{
  "arch": "dit",
  "model": "text-conditioned image flow-matching model",
  "dataset": "photos with spoken descriptions (Open Images, Localized Narratives)",
  "train_examples": 203450,
  "image_size": 48,
  "horizontal_flip": false,
  "conditioning": "text",
  "objective": "flow_matching",
  "cond_dim": 128,
  "tokenizer": "word",
  "vocab_size": 4585,
  "text_encoder_width": 192,
  "text_encoder_layers": 12,
  "text_encoder_norm": "layernorm",
  "text_encoder_norm_position": "pre",
  "text_encoder_activation": "swiglu",
  "text_encoder_mlp_ratio": 2.67,
  "text_encoder_head_dim": 64,
  "text_encoder_fused_qkv": true,
  "text_encoder_bias": "qkv",
  "text_encoder_qk_norm": false,
  "text_encoder_parallel_block": false,
  "text_encoder_inner_norm": false,
  "text_encoder_positions": "sincos",
  "cond_dropout": 0.1,
  "logit_normal_time": true,
  "norm": "layernorm",
  "activation": "reglu",
  "mlp_ratio": 2,
  "head_dim": 48,
  "fused_qkv": false,
  "qk_norm": false,
  "inner_norm": false,
  "patch_size": [8, 8],
  "layers": 16,
  "width": 256,
  "positions": "learned",
  "residual_init": "scaled_by_depth",
  "optimizer": "adamw",
  "lr": 0.0022,
  "beta1": 0.9,
  "beta2": 0.99,
  "eps": 1e-08,
  "grad_clip": 1.0,
  "steps": 3900,
  "batch_size": 64,
  "epochs": 1.2,
  "lr_schedule": "poly",
  "final_lr_fraction": 0,
  "warmup_steps": 780,
  "weight_decay": 0.3
}
Rows from block 7 of the text encoder of a small text-conditioned image flow-matching model, named by matrix and row number. Rows with one number belong to one neuron. Each number is 128 + 32 x the weight over its row's rms, rounded and kept within 0 to 255. All counts start at 0. Numbers have three digits each.
After each neuron's rows are labels from the 100 texts, of 14976, where the neuron reaches its largest size: "fires on" is the input token at the peak. Only what is clearly more common there than usual is listed. The data: photos with spoken descriptions (Open Images, Localized Narratives).
# gate: MLP gate (text_encoder.blocks.7.mlp.gate.weight, 512x192), inputs 0-191
# fc1: MLP up (text_encoder.blocks.7.mlp.fc1.weight, 512x192), inputs 0-191
# fc2: MLP down (text_encoder.blocks.7.mlp.fc2.weight, 192x512, transposed), outputs 0-191

gate.178:111131143132140094088192111122182190134165151106187184127176091104110164164142087178142124167137137178129114124132082096094153125125146088147077138108102167093166150083183129178142141085138109177088121153111121149169193135146171132109102106136092153141194156126130114097110071186182172146158133144115207142113157187132143101105147131097126069128106172128114154176148109183125165127116176152120192136173100158140110111119147147157148070119106082065110117126078134088102053148110109135131152128159156180082180098138155136066073145121129104140067093121146100107122104143103124176
fc1.178:114141141116086069098112146149137088116137094198106151170158070188140119110102160135118142170084065141104081177122148158127090097131108188120130109132157117098060073131117080090092173171146108132174151151076113100074168155131129112149152145180131125154152186161145113103135132095137135098118111052079106103142119125170165090116079126149116105095132137164139084076162116125100085092174158166146102080118111108139135080087137098107095129108140102107099184074102114061107113098159096164093114121062084159140151132083118175109156110130074090172156173166154081159088109138162073099
fc2.178:120146142119177078083164187195165162084173148124154168133166096160165160178165110154115120098099101172113073121161086122142140096122161135089131122136090171082146121131175149144106149092119123105136161080112141093130173127139135130093063172163092143106191156165140110121133107149163163155080155117114159107122152148090139135164155122140080085073116131211141108174156136163150148180187145153100158108159126155089083104134128078102150102136065077083103103157097167072124091108105093114221159092116195156119162101120125167135073088106150090118112122105147110140088088132088140172
fires on: "here"; "."

gate.474:072159173090060132138119135149104067129167128133141112172183141196089098130098117088098109140081119120125117119115155081105150182162086142165093157132088157162112139160130154081087172096107112114122076074099156105151123155167112102120145133189158100152125150163158103166072161132122108125154102068087095129172156131114149145122152104107123146088173102133117106129093098092091119085183144106070111133164121162138094052076110104108116110133135096093156130071167141069146168084182137156098126148150088109160165082145163158139159188071081091196191164094158125176115142129127087135
fc1.474:157170130097144137141131130190164173131163194127174188100162133135155160137172145140088123115149148170060071081167081137148110107077174131068097117095124172050166181077121116149100119117088093161139143072130138110163188111129176119066131158116067195125097102109118108150118122168164162152096175131152142131117180147091100104093179127152098066094105107179160108129110112137126144187134132122095152093150153137116110172123101070096145128110117059082091096108101171085133087156130134101124156070094121162092154115147125140136148096145160091138078124097104122129117134190089178160
fc2.474:147133135088149073092171178125187134060175164081131135129150114166126168118166135156113118136151098140114084114173069106155086169116138133134102132115087170098133112126167173146103154117102073134156136090081152082143172119126160112076085174174098172099186174163136123145087136164170142187110154130112150141117177182095147129128152116153122090086128146205175142170146156168128169170193124147088161110131169139115095083157103129114158115160074048080090123183110182098107097145123118083156119085108140141127176083117130142115126114081146127100088136100150073136073084135070160127
fires on: "here"; "image"

gate.337:108138147101134073082131074149159127175112074161070094126163091130110114116113161079105115127107069156184134102162163148120086165154127182123132189152140127132108120104177074067158167151169160070122105097126186100096132135145110140183121126148125100098177173100103174130127184089150134095106162113161097116114120085126113116133129075099176157115178141148137140127123083085133081101186068107147089115153113107186124076085077104163148132137133125151156160147131110087154125150184089193117163122117161086152089064108140113161185158148140174147169178130190148179170096085121134156
fc1.337:121135078078128131109139164105159147139191117171133161151196089150097128153177157136077074097137145102112142105097132166116154122160161089165148139113119133072131141086118140149141103096102131087107124120071182122143118094137101086140119106183096110047159125099104138103176067108096092148127163163142103099151129156096126181187101142101076144116066110084130102118132178101120160200188120092116120139181082094155158149164134124143168123172144112106146082192089114078134077133160088159119168180151186098107157085125122191114090166091164077170128151102153081116093102144175113159
fc2.337:146127120137142145150136164134132131115124165121136144098111154118148142134140124120118114027137136138121124103129111136144116116123136099111101094131151142155145131146134150121116101140130136080138150141134113137136130085121131116099000126123141117128107106142200112101142116149129154131000136120115124129125138150133121162214124146151112118153054114122131141153129120129241152133130122126120119120132152126105124120145126137103129120119115130115125104114111115182089156145124142076255131105132249125108136140133118207118115118135124098112093130134093114113125148119128139120
fires on: "image"

gate.34:088122165162105081090086129124151074147184108197097113120118129155103088085095130117129134110108095155176166142122173111082134160190160156120171180101114106114142116105203122104112126165129139063133137122139128158088098107173091181123115112182143076126163132160174130077086119139135074107114097103210165117205168123106137084159091114095150149100094086085078077104140063144191125132153074119133136116135133087112136065106113125161089113164117119119147135142170136117152169144105162159183088184150169147107137138167080186117138144135114105134147131188146136156127097088161069087
fc1.34:065126132094136123079108101112110115139204121187150109149119083182139119126103182114131142110116110104145115192131171147090140146170164175149123160076084093122086072115124078057125126115126100066162087120133124132135130072133082120162072139167111082177159120179171170130096113133142080115080142087174132093168121119134162112186076094142164135092119088113072091076178094109165092113132108120089072095092092125137169071125113138181117154162151158155125175104134149113152178077145130134175104118129184155147100098108079150075167138132135107155114164135170130120101156067127088095
fc2.34:134120134129127129129119129123118126117117120117127122112118119115131119131126128112119117000126134127126126120118112129130136119136126129122133130134131125138129129129119122100131120125120135085120129134126118129129116078122122135128000120118126116123118126114251130107134129129124130119000128136133124112141118123137130140211118126128130125132040127142137135134113123118255127134122111115119122137122124116121127139119130121125119123113121129132124130131129123127136129145123134128255126116138255120120129137137114221111129111132129128114123137130121126129131129111121129134
fires on: "and"; "we"; "see"; "a"

gate.434:126164140129116140095112163100148085159149107135093098101144084150082130129151115088174107097128148116137139135123193133141119139181153131137191153074160107192130066165165115079076155124110100085110110108094162200140103143149076168176088159119113098095158093158122166155143137155146087151079135142103079096176115129160196108146155115134191146102161136082069127124129107058111070064109107100109071147099163124107106122144158110186108125167188135163140154144122126122138124106105065188123102193087095169107108152114131143099164195080109138145190150136164159172150160122186138116
fc1.434:104105085163110116144117168164087180097074131089139180077071188124102093103093126155108089072144163171157143100141124194125172112128166064124136072124169110160140140156129166103142079157116141146087097164141144116151157129123110161149068058134132166168065119144105155141123114160169184104125130185125110074147092129109150136116143104128084151115124151095125191127089093166182184126101105059144108164136109078078130128167114131152096128116083181085112150089158148149132122108078145092111139158173116166118107177171096180103130097122125133153107067171100121153141176101197157173
fc2.434:155145101112154102115156159129149165111146148115135151143131146130157125149156111145116108041155114140097073110133098114145114130130134129093096105134108154119146138116122160102115111147140104096146159120131132107141152074124141103104000156148103165118153157127206099108113120139152141140023153131132160146111135127119105143189130146139107114122066131155162141162134141170222139153138129135129153121159141153118103127127122114109143127113111076094110110130113149129105098120148114091255130093143255136134160107112118193128101117108122117121127086104140115098134106124131156127
fires on: "there"; "along"; "holding"; "on"

gate.74:154120087104185145097181135190167132119131179073183138094159097092117158136160070118103132135128171184090082106174137120153134072125145150138132117150149140085147150159145131161096115107108160104119158152121170126152187145089177134065128122156085168110144152121144121113149081112147117106143104119132193075083164147102062113145130166104073089153093143175168163118174163116131147142163168095102142113165112085101064101102149146143195093083126098077087071104095205093085085125099134072156168093116132183097126134161151099090124069113125105127140132066104113130140121191095150130
fc1.74:174120160111193083110171156160169149139140146171151116097086081115140184174136102113124138155173175183077057128091091188153118139085126169079121122167148157079152120147120171184142139059142163178119098164163138084168117078110136138144122105102081182141125081096080098116125075190178113107075130123104122085116086109081104162123110172176131139119150176154111173116150171120165160111101136069127138106098065130108073152090124124104124100103133102099123142115144199134105100136082139100150178149134123164129108127131126187145092084152125118133119128083101128079073141173094178145
fc2.74:122109148163089172157078103096088095147108085145093091111099108104106111103100154116150158082115155100154155147085173169090166122133094137166160137124150088157098126112103097113153090154121152095102091155168103158105096109160095168160053071087157077136088102079158161115161166110078098085063106126149098123122098096164151102155096112120168170167089143096088140093093107089167115080077109110146097163101102102142159174104148155156111136097150158169161158104159095187161151167149161167221080158148193099150089173157112155110165150159092156111147152177112175133156172108144108097
fires on: "image"; "the"; "this"; "can"

gate.258:119110153126123149089162163189188124061168179159128167137137151175169178119153150145075080083162132172106067118149126103153092119088123098095106108154149163115119166071198102122130150087128153159128156101141128068172179141178188097136115094134150173078138149111114090142126153149150113120156201097153144147078177171110079152171150178126092065117138122172138102104187094153167115128115154162139144145125138140077136155168104075125134097108074091097102134114101123088140098161129163106161198111163126137125160114115132140129087136112108087118097127060106089072074084120064139127
fc1.258:091111094063151131142160141149193163103164185115125118144141110117172134135114161165128093083156159115087081124155141163119108074093185090083068118170158142125122149098192138124162152109149158105094168137165100080149180174177151138102097095140138180070178167105110066116168152177181159132111181134147193090134142183081088159169132102150127133157077105153116166112161145117113107182147122166136170126117096188090080120142142091160146060132081074129109132121138124164131091161155107071148132124170111168137162101149111112117072108143096125113124132145103162121071121142066181150
fc2.258:132136136162103168174095124094092096146087088118108102112094153080116103094118134104146149051132151118146159147087146136114157132133119115161147146143166117150122131155084121103149099161130165109125114161162098151115099097120101160160019089075157104154094080092200159109140130116104108120031080137144104098138093110165134121177101129147157183184078133096091133126112093116208118081108117104146091160081109106121153148125147149126110133109140157157156165111162103167144164159118177159250107133140235096103086147144112179105161150163110162104118117150094156138156168110145114108
fires on: "image"; "can"

gate.480:182116085131097098092113051069141164187085096119134111157110096101073148110145167116146162108120079158126188114167133079136109183125129114187166111165149130172117145154047142146133145133122124085172092161114130121099135103110123126113139139190137105178162098124145179139098116096139124131102113172075064141139097066176098087151126113136176157120126095097149152094084160077100157128115137130102100139076176142127158113123142119090154203099150159169116193109115095135149174156108125172141149151091126107192084106111165130124191115079145148115161156143098098188201141155196100142
fc1.480:065142115145118073150149167142123120145136108145137086133144096110089103081093163084091167134073104113160112176146105132079147160113108192117146126101114119156089104156133106137111122096138183063150071076165176183151149183182115123159170112185147148101187143141080177094174134162084147146142081140149101131110156081100142092116068067092152123097147105146151151075084128154123091085153139163153160074139101096163161136076124136188124064162147105164125100141148133098124091113181118102100117109162156090117062132120152080143097165124141094148146157110189070160067138094126155110
fc2.480:153134102146077148165102072087101111158088100103101140116111142101078102081126143104137125197165125127140189155106152117123127145109095119166137124150153080144115163148058181100115106138176122163150078212109096134104101130113117141133211097123142115172093113108094169158123150135118099131203086137130113167145106101146121111073102136155192156146143131066135157106099131106078123104102114102131102145094127093141147147152133132125124147124165169187179170104145116157126169128124136177000121156135000082134120127124146086108193133128117151116136107148124129121151150132169100120
fires on: "see"; "in"

gate.79:152157060102141149170171166168130148148082174068102086110136138150190127118164111120139137178127147145090116138074108149128138102086168140149137088121175164074122125129112176141121072164156111121127142103112144146160094146130110074104165067133136183109112153106087119073083178120146144152197161158105059076071149144107149158132087126173086119147099178139117182115088133126101135062088174135196137146155104152116089189172181059156178150112130081094132132154112115139116125181095122139112110121137148131159106183139113108141089100107169074155174079104155185138093108144112123175
fc1.79:118180106076174155121176198125124138156143175088176099138152106144163107165157160193137125105162180124110121132063152182094167091149191087130093126174126177098147117098124161138113088135143149178144123101170123115129144194168115104102154143081076121070165148088119154155124082101115137125188162140118110145141159152073111182093115126147132074106147098170152119175108144151111125171166174114175125133187087159114093124143154079087174095083109091133067126115111069165074086131105154062090152098129146131065129099115097080159121129130132078098185124106099173113109116150121121150
fc2.79:131123148135120154135092137128108107123110108134117095110111117120129131126127135113129124000125136120151122135106134156096167101158151131145152138143139133154141138106117113130161104112111157077110125120142109135114096102151093149131030105095134101117122096107206139088141149118112122121020123121157104097127112101153135136191079128130133141140039144138108142138102101111216128110112110098136096144132095121112133155117147126130107117103112131149147131133165123152153154140134157140255122114155255134110107151160095179114118117154114144111137130154122144119123143093123116114
fires on: "there"; "and"

gate.218:187114129150119114168158104111159114124086083146127084072081142090148177162113140170122081103183190171113136085079127122172152079104092077081150138184167130153152152064068111138183097109134119086108161116112111133116085104096084079155092081091138122107132062130184125142152122164137151099103145179111085099129088133111074153117086160166087134124062119172147131126077146102137179092066113136184141176179132134080082189107117144142163141140092138095089146139100100134108153145101116151138109124191139134108164174125106114102119127107104163077142078140115180153128187157141088152
fc1.218:134150112165112164143112066088065094149128099106063125160109136065131107134127142116146096093186164127177140166062188133137113116148114118118128131133171124152129125135120111135122123156176175116149113167090100155076083139103088149147145102117179083177067131103123133109101163112082130103164115103146061143120091070158106122118112168134113177111098132068148156149064108129155120119105091116170122165081175138131203161193139137063135142147148160159144175111115092125169133147164145155138072176180149093120120186148162124164176153135149185141150069150164189174158200098167112119
fc2.218:131095155089173107080154176150179145095143168151171117144161109191147143148148131145099152084076100101091125102167084118127115134131170177107126159102107155096137110140175117125120144112095110111149165086154149103169169105162156100111033167161093146080175157174170115105142099153163136146066153131114164082105148161086151138158148087114113105081099119161107079111149152129168131142158125153094160107150111148122095094095112111144139101136084075083099094161115170097118119114129109103244165113100231162138176083119117170135100127129124086139108190124123081144088060121090131167
fires on: "image"; "on"; "and"

gate.13:128144120098150063054140151116161146157177128121102159178178081182144151109136113106123117156084068132163122184119177149066152179167084163185176112088114097162145131095178089113125184116093118089113085081116135149105116112141100151161116128161108133163168119164189180133135108151148121163069116114146162091162112128165133145161123077073123103126143127106084097087180062138116079137192090119067117086068169093143140145146147154115138152152171099100120189090154193147172115132100097104112119161118110078124124096143117139112126189082101097184089127114130099151132075146104140119
fc1.13:158157132180093120181140167159107147155128064160081085102065152082145156155163134111149166134177151134084166129142101120092176149140122083113157066172181164155162187094147110124154136157128143164125142159139075154079112112132084099142183095106189099134116127082129124074148168105151163101119133168119127134082113107164168168122106162185105119186113137163084133168099157088098085091078182085190098160159146152168132139134138077121086161057106154146157100110098063177114159167078131156088074090131138157108110154149163140178146131179128140084163099128100133114131113098132126118
fc2.13:136137088097151089103172142147151150119151160127144169121160123135147152126142126138116121227142110144112106136152125105149107137118119133116102095131095148099145128109148157143106158114141094162187149105117151115141150167137166102118240179182109162161168132169065116143098099148158142160237129110127159135120159157091126124078153129119120099101200127125148116117148145159046140142160143158096170094132164147114100089132120116135153125154125113097112122132089154096096112097116078100000137120122005143144168081110152072114133131087126098143119131089163094121130091137109145136
fires on: "and"; "."; "we"; "can"

gate.91:107075104103099168068111125091149154115134177150130179157119162138139176161104087129089078085109078103103157125200139100102127095088125089145098106115123163093131139111105167089145121111095094113108155134157174106173104110133188087083112196167066139155104138159149085108146097182135157184078154103091127071114121131081067090121125175059107154147167134136182153121103120180162124137136141128119149121174088141075093116153169123139162099134112097062091148095099124157114122127137147115128152158098119152158180064107120138085115073123162073120085177112148079152186059174120138116
fc1.91:113087160071156060087132123125143127096188143129153137185161123190111081109155120128138089104139056103103137089124112099117103153113087111173118158104059122135123146093162177154071145143111078115113072139083191118142131095152189116158079187191140124165125147118179164119089092182132096155122155100150175138162139166118121139152146143111105108108165152121131071117178162146165179160123158173087097145096121125136111117127091114140156091119165096093130184134141177120095125110144101126120122122131103077173168077123160155066178186114104090122121146072172061157133064168104086135
fc2.91:127112167156114162147110108128082091134120081122112098117102116089125115129121121121124130031145158133169147130099140162113166124146118141147168144138156123140106121130122096129157142137120155105082108124137097129106120098113093157153006084081144088114096120100193143102145142103105115095003100135154108125120106113148140137187093104145138139163059133132108140135112102105212119105110118108136095163108107120145152144121147136124104129121124163152135139123160101146160131155130150157255126120151246138110082178150108188136125112155121166132121109146099161135130190104156128121
fires on: "see"; "."; "color"

gate.1:096123115067146085072137189102119130073097192157172147082094134103151159164174167131121092122110145156134140106156160105136170106133171149169158160166152103135126167104145165070157175162107162074086098097109122084155132095076116148103065158102136124124115066164181119126121124152125135190053087125156201083097112142139154179172112136110106081121145103117118172173136171158134145168147151104140170139171106067084080163117109079093095116106130121137152144192131163142156094171153156115119186136158117099155138120164058206088112122169165119135137099158114158139172135135111105147
fc1.1:107177171147128095110062148106120113145101136125098132190179155094124104145150111119168166104076060071192116117125131118099085149140095124111111112125093090133098080134133103082142154122136153074191122123106166105085085058117098137099097173188158067151161097142151135098049183131104142076079075141081125128125155098189164079106128160059135170110081144096122077143171129075119095097125071151139092125103145128166171096112141143111073107170133139160124109106133139142111142152150126126085064144119133117132149112148146138168117140086087110130123124159137169191128164059110081078
fc2.1:137115132131121124131146122143140131123146122144123115111115116137129119129124123139128114000127138140123114132122126131120145114140136130131124136136128144129139120120144132103129143123119125085121135118141116127137137092135135133129000118133128122114120131124245121104142131131124137126000140121138135117123127132130138136221122110152120131130049126129128132130122119124245145120125122117106145129136127130121131131114121123131129126117117120115128130121126121138126130116117138131255134125129255140128126129127113223121116128119126120123127138135124124129119134116128131131
fires on: "there"; "grass"

gate.489:181165115069134150161169151121163138109089177155146191100129141117131114172150108152085083164119169143132150076153136136100127123098118140088148118106152169147177096116120132161121119113098087140110143106126089085171192130141148073154091081098064177080184074120154150151170092108122106192131116136073150103128123135089079177154162129095103147104167174154147099131189157137150156162097168100120146140145073118144129127104179132089166111079073139061070094167124200097092150156073146095157151126172139116093192114108108101091097130089137063115115083143135080073100139140152152125
fc1.489:081103106177070122126070115104130147129172106171103064109102122158140128114079151080121133111095148124182183179142180097148155177190124183143195169140161070140076152137153079132134105114161185122167107150130133123064116079115139176145105108083160127167096087159116126146137146076089080145145133142144090126191124106135165094110125120162160113144144154129135101084117118115106093087097138118168067157117138102164125135143110182120111111096128149195183151119171085148171180107178152189105068154098096141107107103088127123125150109129081180163177110141094166124167132061170101121
fc2.489:145160095089165100095158165149166160088142163096166170138161132159161162153155115154094115189156087153093094114149092098161085110111146107108100090122098157087160114150145173139100162119146099150167151108097152098152161143094169090097207174168099172107155150162096108149102083155170164173188161132090169145127159163096105141102164136136105101087175112156147099162166160165083130152163146165097156091160144155106097095156108095111142129147107102105102117157096176081100096107090079082020151089101051141120179102116152083146096115097160109143100115097154103108105072136107140177
fires on: "bottle"; "center"; "of"; "which"

gate.475:138108190137142118081075082140088071095166072141143081118087092133158116102139174132114103100160114152177138153085139147160149101149106171133114153152139063113073068158114138105097097149157126153146109163110142141110133138166109125124170090096159073192153161098136192106117117134106104112137115098092116176188161120146178098084113081160142172072082112097123088073109132110084129092177149105153123140103174155126140081072126134102122183136159140193172183078108128097110196139122080150142148175157108088137074098129139115163099129087095126100142183147111086126115086059137068140
fc1.475:115130104124097103105155170150112162097085104148136142079142150087144160117150074106085104088126101097146080071136091108102108141098171140122135095148156158145150151085164123119126124120116091100102134175122152118101101096140121123114161161100108178118088142135124095075121132112141152105085094182090103126124097152118109167176158194086147067121094153106189172180177128187157114189130111164117170177184151096121074113151120067144188161060090075137067078168126176152087075138084146067101111117168122183089173098102116118157122099099185148144127155122076127158127146166130161182
fc2.475:130130109110163093111153171151150165093143150116146168151148148138144156146169111168087123200163116161105101109148099108174110111106131090089099092151131178094154131157155171148103138142162090174167167097100139109150142159088166110109237152143100174120156141160080108126116085140161160164218144132083156159109134158104120146077165141145105122097172116167145111154159153162057116160156164150096164099154137152114100108152116133097149120157097114105102129164100150090075111105092092095003157087092041126107160088120132096152083102095149109134075085090126102122116100145127134174
fires on: "image"; "the"; "of"; "i"

gate.367:108198131170155142180140132117095124155157091170118124166091104153148141174149112170161097154186124147157114114095087130087130092132089117106126094146167102116127189167131109134092086143097142189105112128150120115088143151093067175115164129128172110111149087090081180096172163086115092105189087130128103094138104119197117107099108200099083161198131186172128117123097111087079091097130115081171101119154157192138145202149131150091161110069084134118111156138148133190097114171101178145106083081135121118159117123121107103124092156195134190088114107121188102105142119161117137098
fc1.367:141075129110121085076143091088160126146171110083124198144132123185141149094161170154152076135114092138131133108181122124131094187085144106170138152149110090114122131108140121148122136176171145095152153106132116134178114120108184119130085155197122184190139123173123146120084117167161189138152117127120191181177129148096131074147115128100129116074141164129120101136167136154151173139134140168099169138087182132103168093064156150139169182137106181124139184098141181129151163113156150135138150189128172108180190098134101151119187107068084094147074111152125063174141077097151094166
fc2.367:137137092097125092104163115117159165135136158108138169157161125154125124113151134129115098245135103141104128108143112111172087147107123114106109111123117128098125125143132166120102136145162101163170136139106139131133143134116163102103230152173121150154125149153057103162097100132149145154233143127105154172139150153092119101080148134121128106093214127108156120122151141156058131157164132150104159122135153129132096110129125126140156130158151112111115129129113165102108113101123091109000134145114000111142163095118156087111153126097139108136117122105154106123132097149136138149
fires on: "see"; "<end>"; "can"

gate.161:123147107062128159090176133159128179076162144102132117137129102102156135139100097176105091147112103151085128101153075117140165082159148094150070107096142193082146163093177095150143139111148148099120165120173131107139131179179175097087131095154072184089182115159137084144163144135095112152134110144153145080085114110079130131179124143138155089155090172132178144159087087121133178122153183098114132152160148174118152147150148113141160146083079144150107138147153109164154072147066148075157166062167133188097174098171095156091073156132157076102076087073098174103135155141144114146
fc1.161:151139159199070119167094069096120072175101050103139071136153170105082125148153127115156104115158092157135180176123129132096139121177089134139175125128140129122077104156149131098098106112158150142128140153092122149062077074123103181180147097114125067147074158135176159113083146111087134107088083120116123175135129134138120080168091144082131128148113144105160167085141149129090123116151085093142068136113173159180188093097122116136074161125131197146167178067123137122183182093172085138099145171164082101169101094135149151121170161148152155117144122171110102180118165144141147141
fc2.161:117141119103173107079170157177161156095159166115165165142170127161172167138150110181104110178128111128089087079150099091159103115108169130083097110127105160112148097125150145148103159115106098158132179089107151102165165150110158081084201169178101166111171138183099071152113077136156152149201177134111183133125168163084130142096172113126085104091163093148116103130138167170072126172159137159101155104160148139125107089145126100109137118149097091081087094170082141103083098102109095098025153111094077160109165104128137105162081089101145093133094107107154094122107074147124165157
fires on: "image"; "can"; "of"

gate.232:162137167113191147141194134196142119099125160153124146092128110110137155094145085118072114145094107165098069140188087107148146123104113123094143093116099188069150157116167166141151149060148139185097174145121170098164138166101142134156087102133093194081178138100118113150167090159155147123140141181075217144135140147082125175146110105124117085103168121141151151138195152189150143170163137098135173094143092127112110126106130117131122132106070129121141075141070190114151059120086166097167120090170158181085156148119118142105105152089167079127078128103087124087122109171104110148
fc1.232:153102112071181141104137187138196173120121141090125124098132127155164177145140122188098085113088102166088110154195074156103089146126172110110100135139124155071123155077170126181148159086096111167090165143112110073191147108152179070098141139157091149092152111168141077106115107145156127188143140145140164111096137160100121177153132137113093108138136174126153125134178178166152184137178169118113136133182105132080098094084098109142170095127106118061127078139136155079071077155141145122152132114153093115145174117165159155080116100122146131108114167075110083067119133141057138173
fc2.232:095125147157088161168105104077095097163092092145096108096088135087093096095103161099156153070116161112160160150090162137115149154133081131170154160131175084162092142133084113101151096168137146110122087166144096161085103090133105157166049104094148110157093081099162161113131149097088092098071084133148092108144081099165145100159094112132171159161096147078091153102086100099190089092097107115164107172085107102145159162110136161138102153118166162160156161103156086161153152164142163161217100159143184099131083145154107169094152171165096154100148143142095169131168169114173101084
fires on: "image"

gate.29:100109110084139091107158176168157097088095197153123142134174176092096131187100097114101104129085123124117054113183142110119087130073093096128102143086108092119149139096081192131117111190081077169128118154108169142102111090108199138100079091157113183131148164153114079089114126190173108141127127097119175107114171137130097108166139183061089097109115188154119105145150118185127115124137136123098186163111078095118073132153157082125156118146080116067087145117131149123115151095084098093096145111123174122116178075103124101088137158132110120164091101097118118094170114170099190150
fc1.29:153172080075189146136113112184132097166098132164113096085129176111128104176182164124084128128144147125104082104067103166162136133105188135137108124131144147117154108133159121152169129145097114193127098172174104123162096208125124104139122139085125138054092165141096119098192162126158138113157164092147072134107080104125132187090148107135092112113106099106128145170102121155087128098123159072132105132188113125121098103110159140079176070136066083115079140190076095151154087155103187092110166125111123187056085181120153126167109096096151126148132093155071160123130164112101165149
fc2.29:134170093125153070101159142125144146114151162131148205119154128145132126124138145121126145239137078132115130126150114108131087124104113117102105099118123122128148125151114179133097131161147100159180135142117122140134122146113167124106209145188104168177133147179067135159098101143162135148228115121117176177138148138096114103087170135123117105085194155121144091108131135144062143156144135148097152107110162116117119128128119135149137131163121110112137153111089151119076129075117082101000100138128000093161157083109148094077151135081118110148149125102145098125151092139120135148
fires on: "see"; "the"

gate.498:103138083169149140155091107137096172168119124118112099076098132124137192121139133146085144126141183144065099189065158166119189165072107088102160136181171139122176103153103118183118137128143159104073198142189130116157139151108109103109153135120168128144150147083111093123137140136144150077152136103169124120148086100120060116089116165113093158107101145089128148161129135079075130135094174096165177142149082174161115173168130117068149116059159141189090133102110085169182140103066175130065070149135126099165112122143142072163144070132114109070101147148112129089116104160109161140
fc1.498:124143113172087118171154105141152152175124125136083091163094198065166114136125105113117086123128150151120137085087155117187117096092151129074098058183172099134183141161073122182146059133087148151131124120182129145172099157098143136094093106082079138170065140084059147106102163160162143161131141153112087116114135171167086102099126117120103113154167175112172169147137103115126110137135175139167118139184140104089116148157159142112113099080090136160116086114108094179114161128118164086095119157165102169104153156100130063171126141109130109061151142165132177069129186182115182099
fc2.498:131130123153114133136108119108123118135109103124111114122107138116125108141118131106134115007132144120139137125104137138128138136134128116127136134149139116152134134135091128103135111138125140091132126148138122136117099080124104135123000118101130105130107109100219132108125136133117133132000122138142107125140125115158106132196099138126147144150045139126148142138118120122243120116117102117147093138124114112122126153131134125128112135108135129144139132121156122159150155139128151141255123142139255110127108141139111190115143127136126141110116122143120129116134155107135114120
fires on: "there"; "<end>"; "on"

gate.409:097165160117178090091105172168133125086138202163138207129200163176167189135176129130084155125092131166155086103141136165168121121153097147076072122113078167091166156131116150142086140156115136175159136155076133082126116093169164084092102177128076117092136128130159113137097114139150113193155170100145128151121136160128084131168152156085098120081132117176141085091122102178177132155181128114093158096140133106112063113092089093124138146186145111079156149101132174072103152140123107080106128086095150156090142060098123107082121092135082139167078161122165082144127125118109138169
fc1.409:093177128118131178151134151175137102142113109108169079103130105145174165177155073190091109137187196093108079137065088110157141125091155081109103070163147174069172181146112179159119142130100148116141128145166131092166142171167137130152162142128116104069063105067085126157127129171128110114138168107122154100081061107117134138113108159186085089187104157110146120107151111133133120147127189081113111149155167100096153151161109151149127166102145079114101132133086072130140125187162143103081153152111153184078123115162136104130080160166140096083161132114120170075076180118170133119
fc2.409:129156097104135115101158144141157172104143163125158182150172142142144150133137114150128115220114103136110118138141102114141101141110142135103108093128119150095145129128134149150118135132124095159162146111104157116138146159127165105093240167177106167153158147169066106155099097130156165158228140111107165139133148162087114104066153132114101102100208115132148109119131162164062143152167136155104173116131154137121100103133126141123143140153129114089124146139095166093097121107130094095000126131111000115147165084097133078117127123088112109130118126103146115138137073152122144144
fires on: "see"; "we"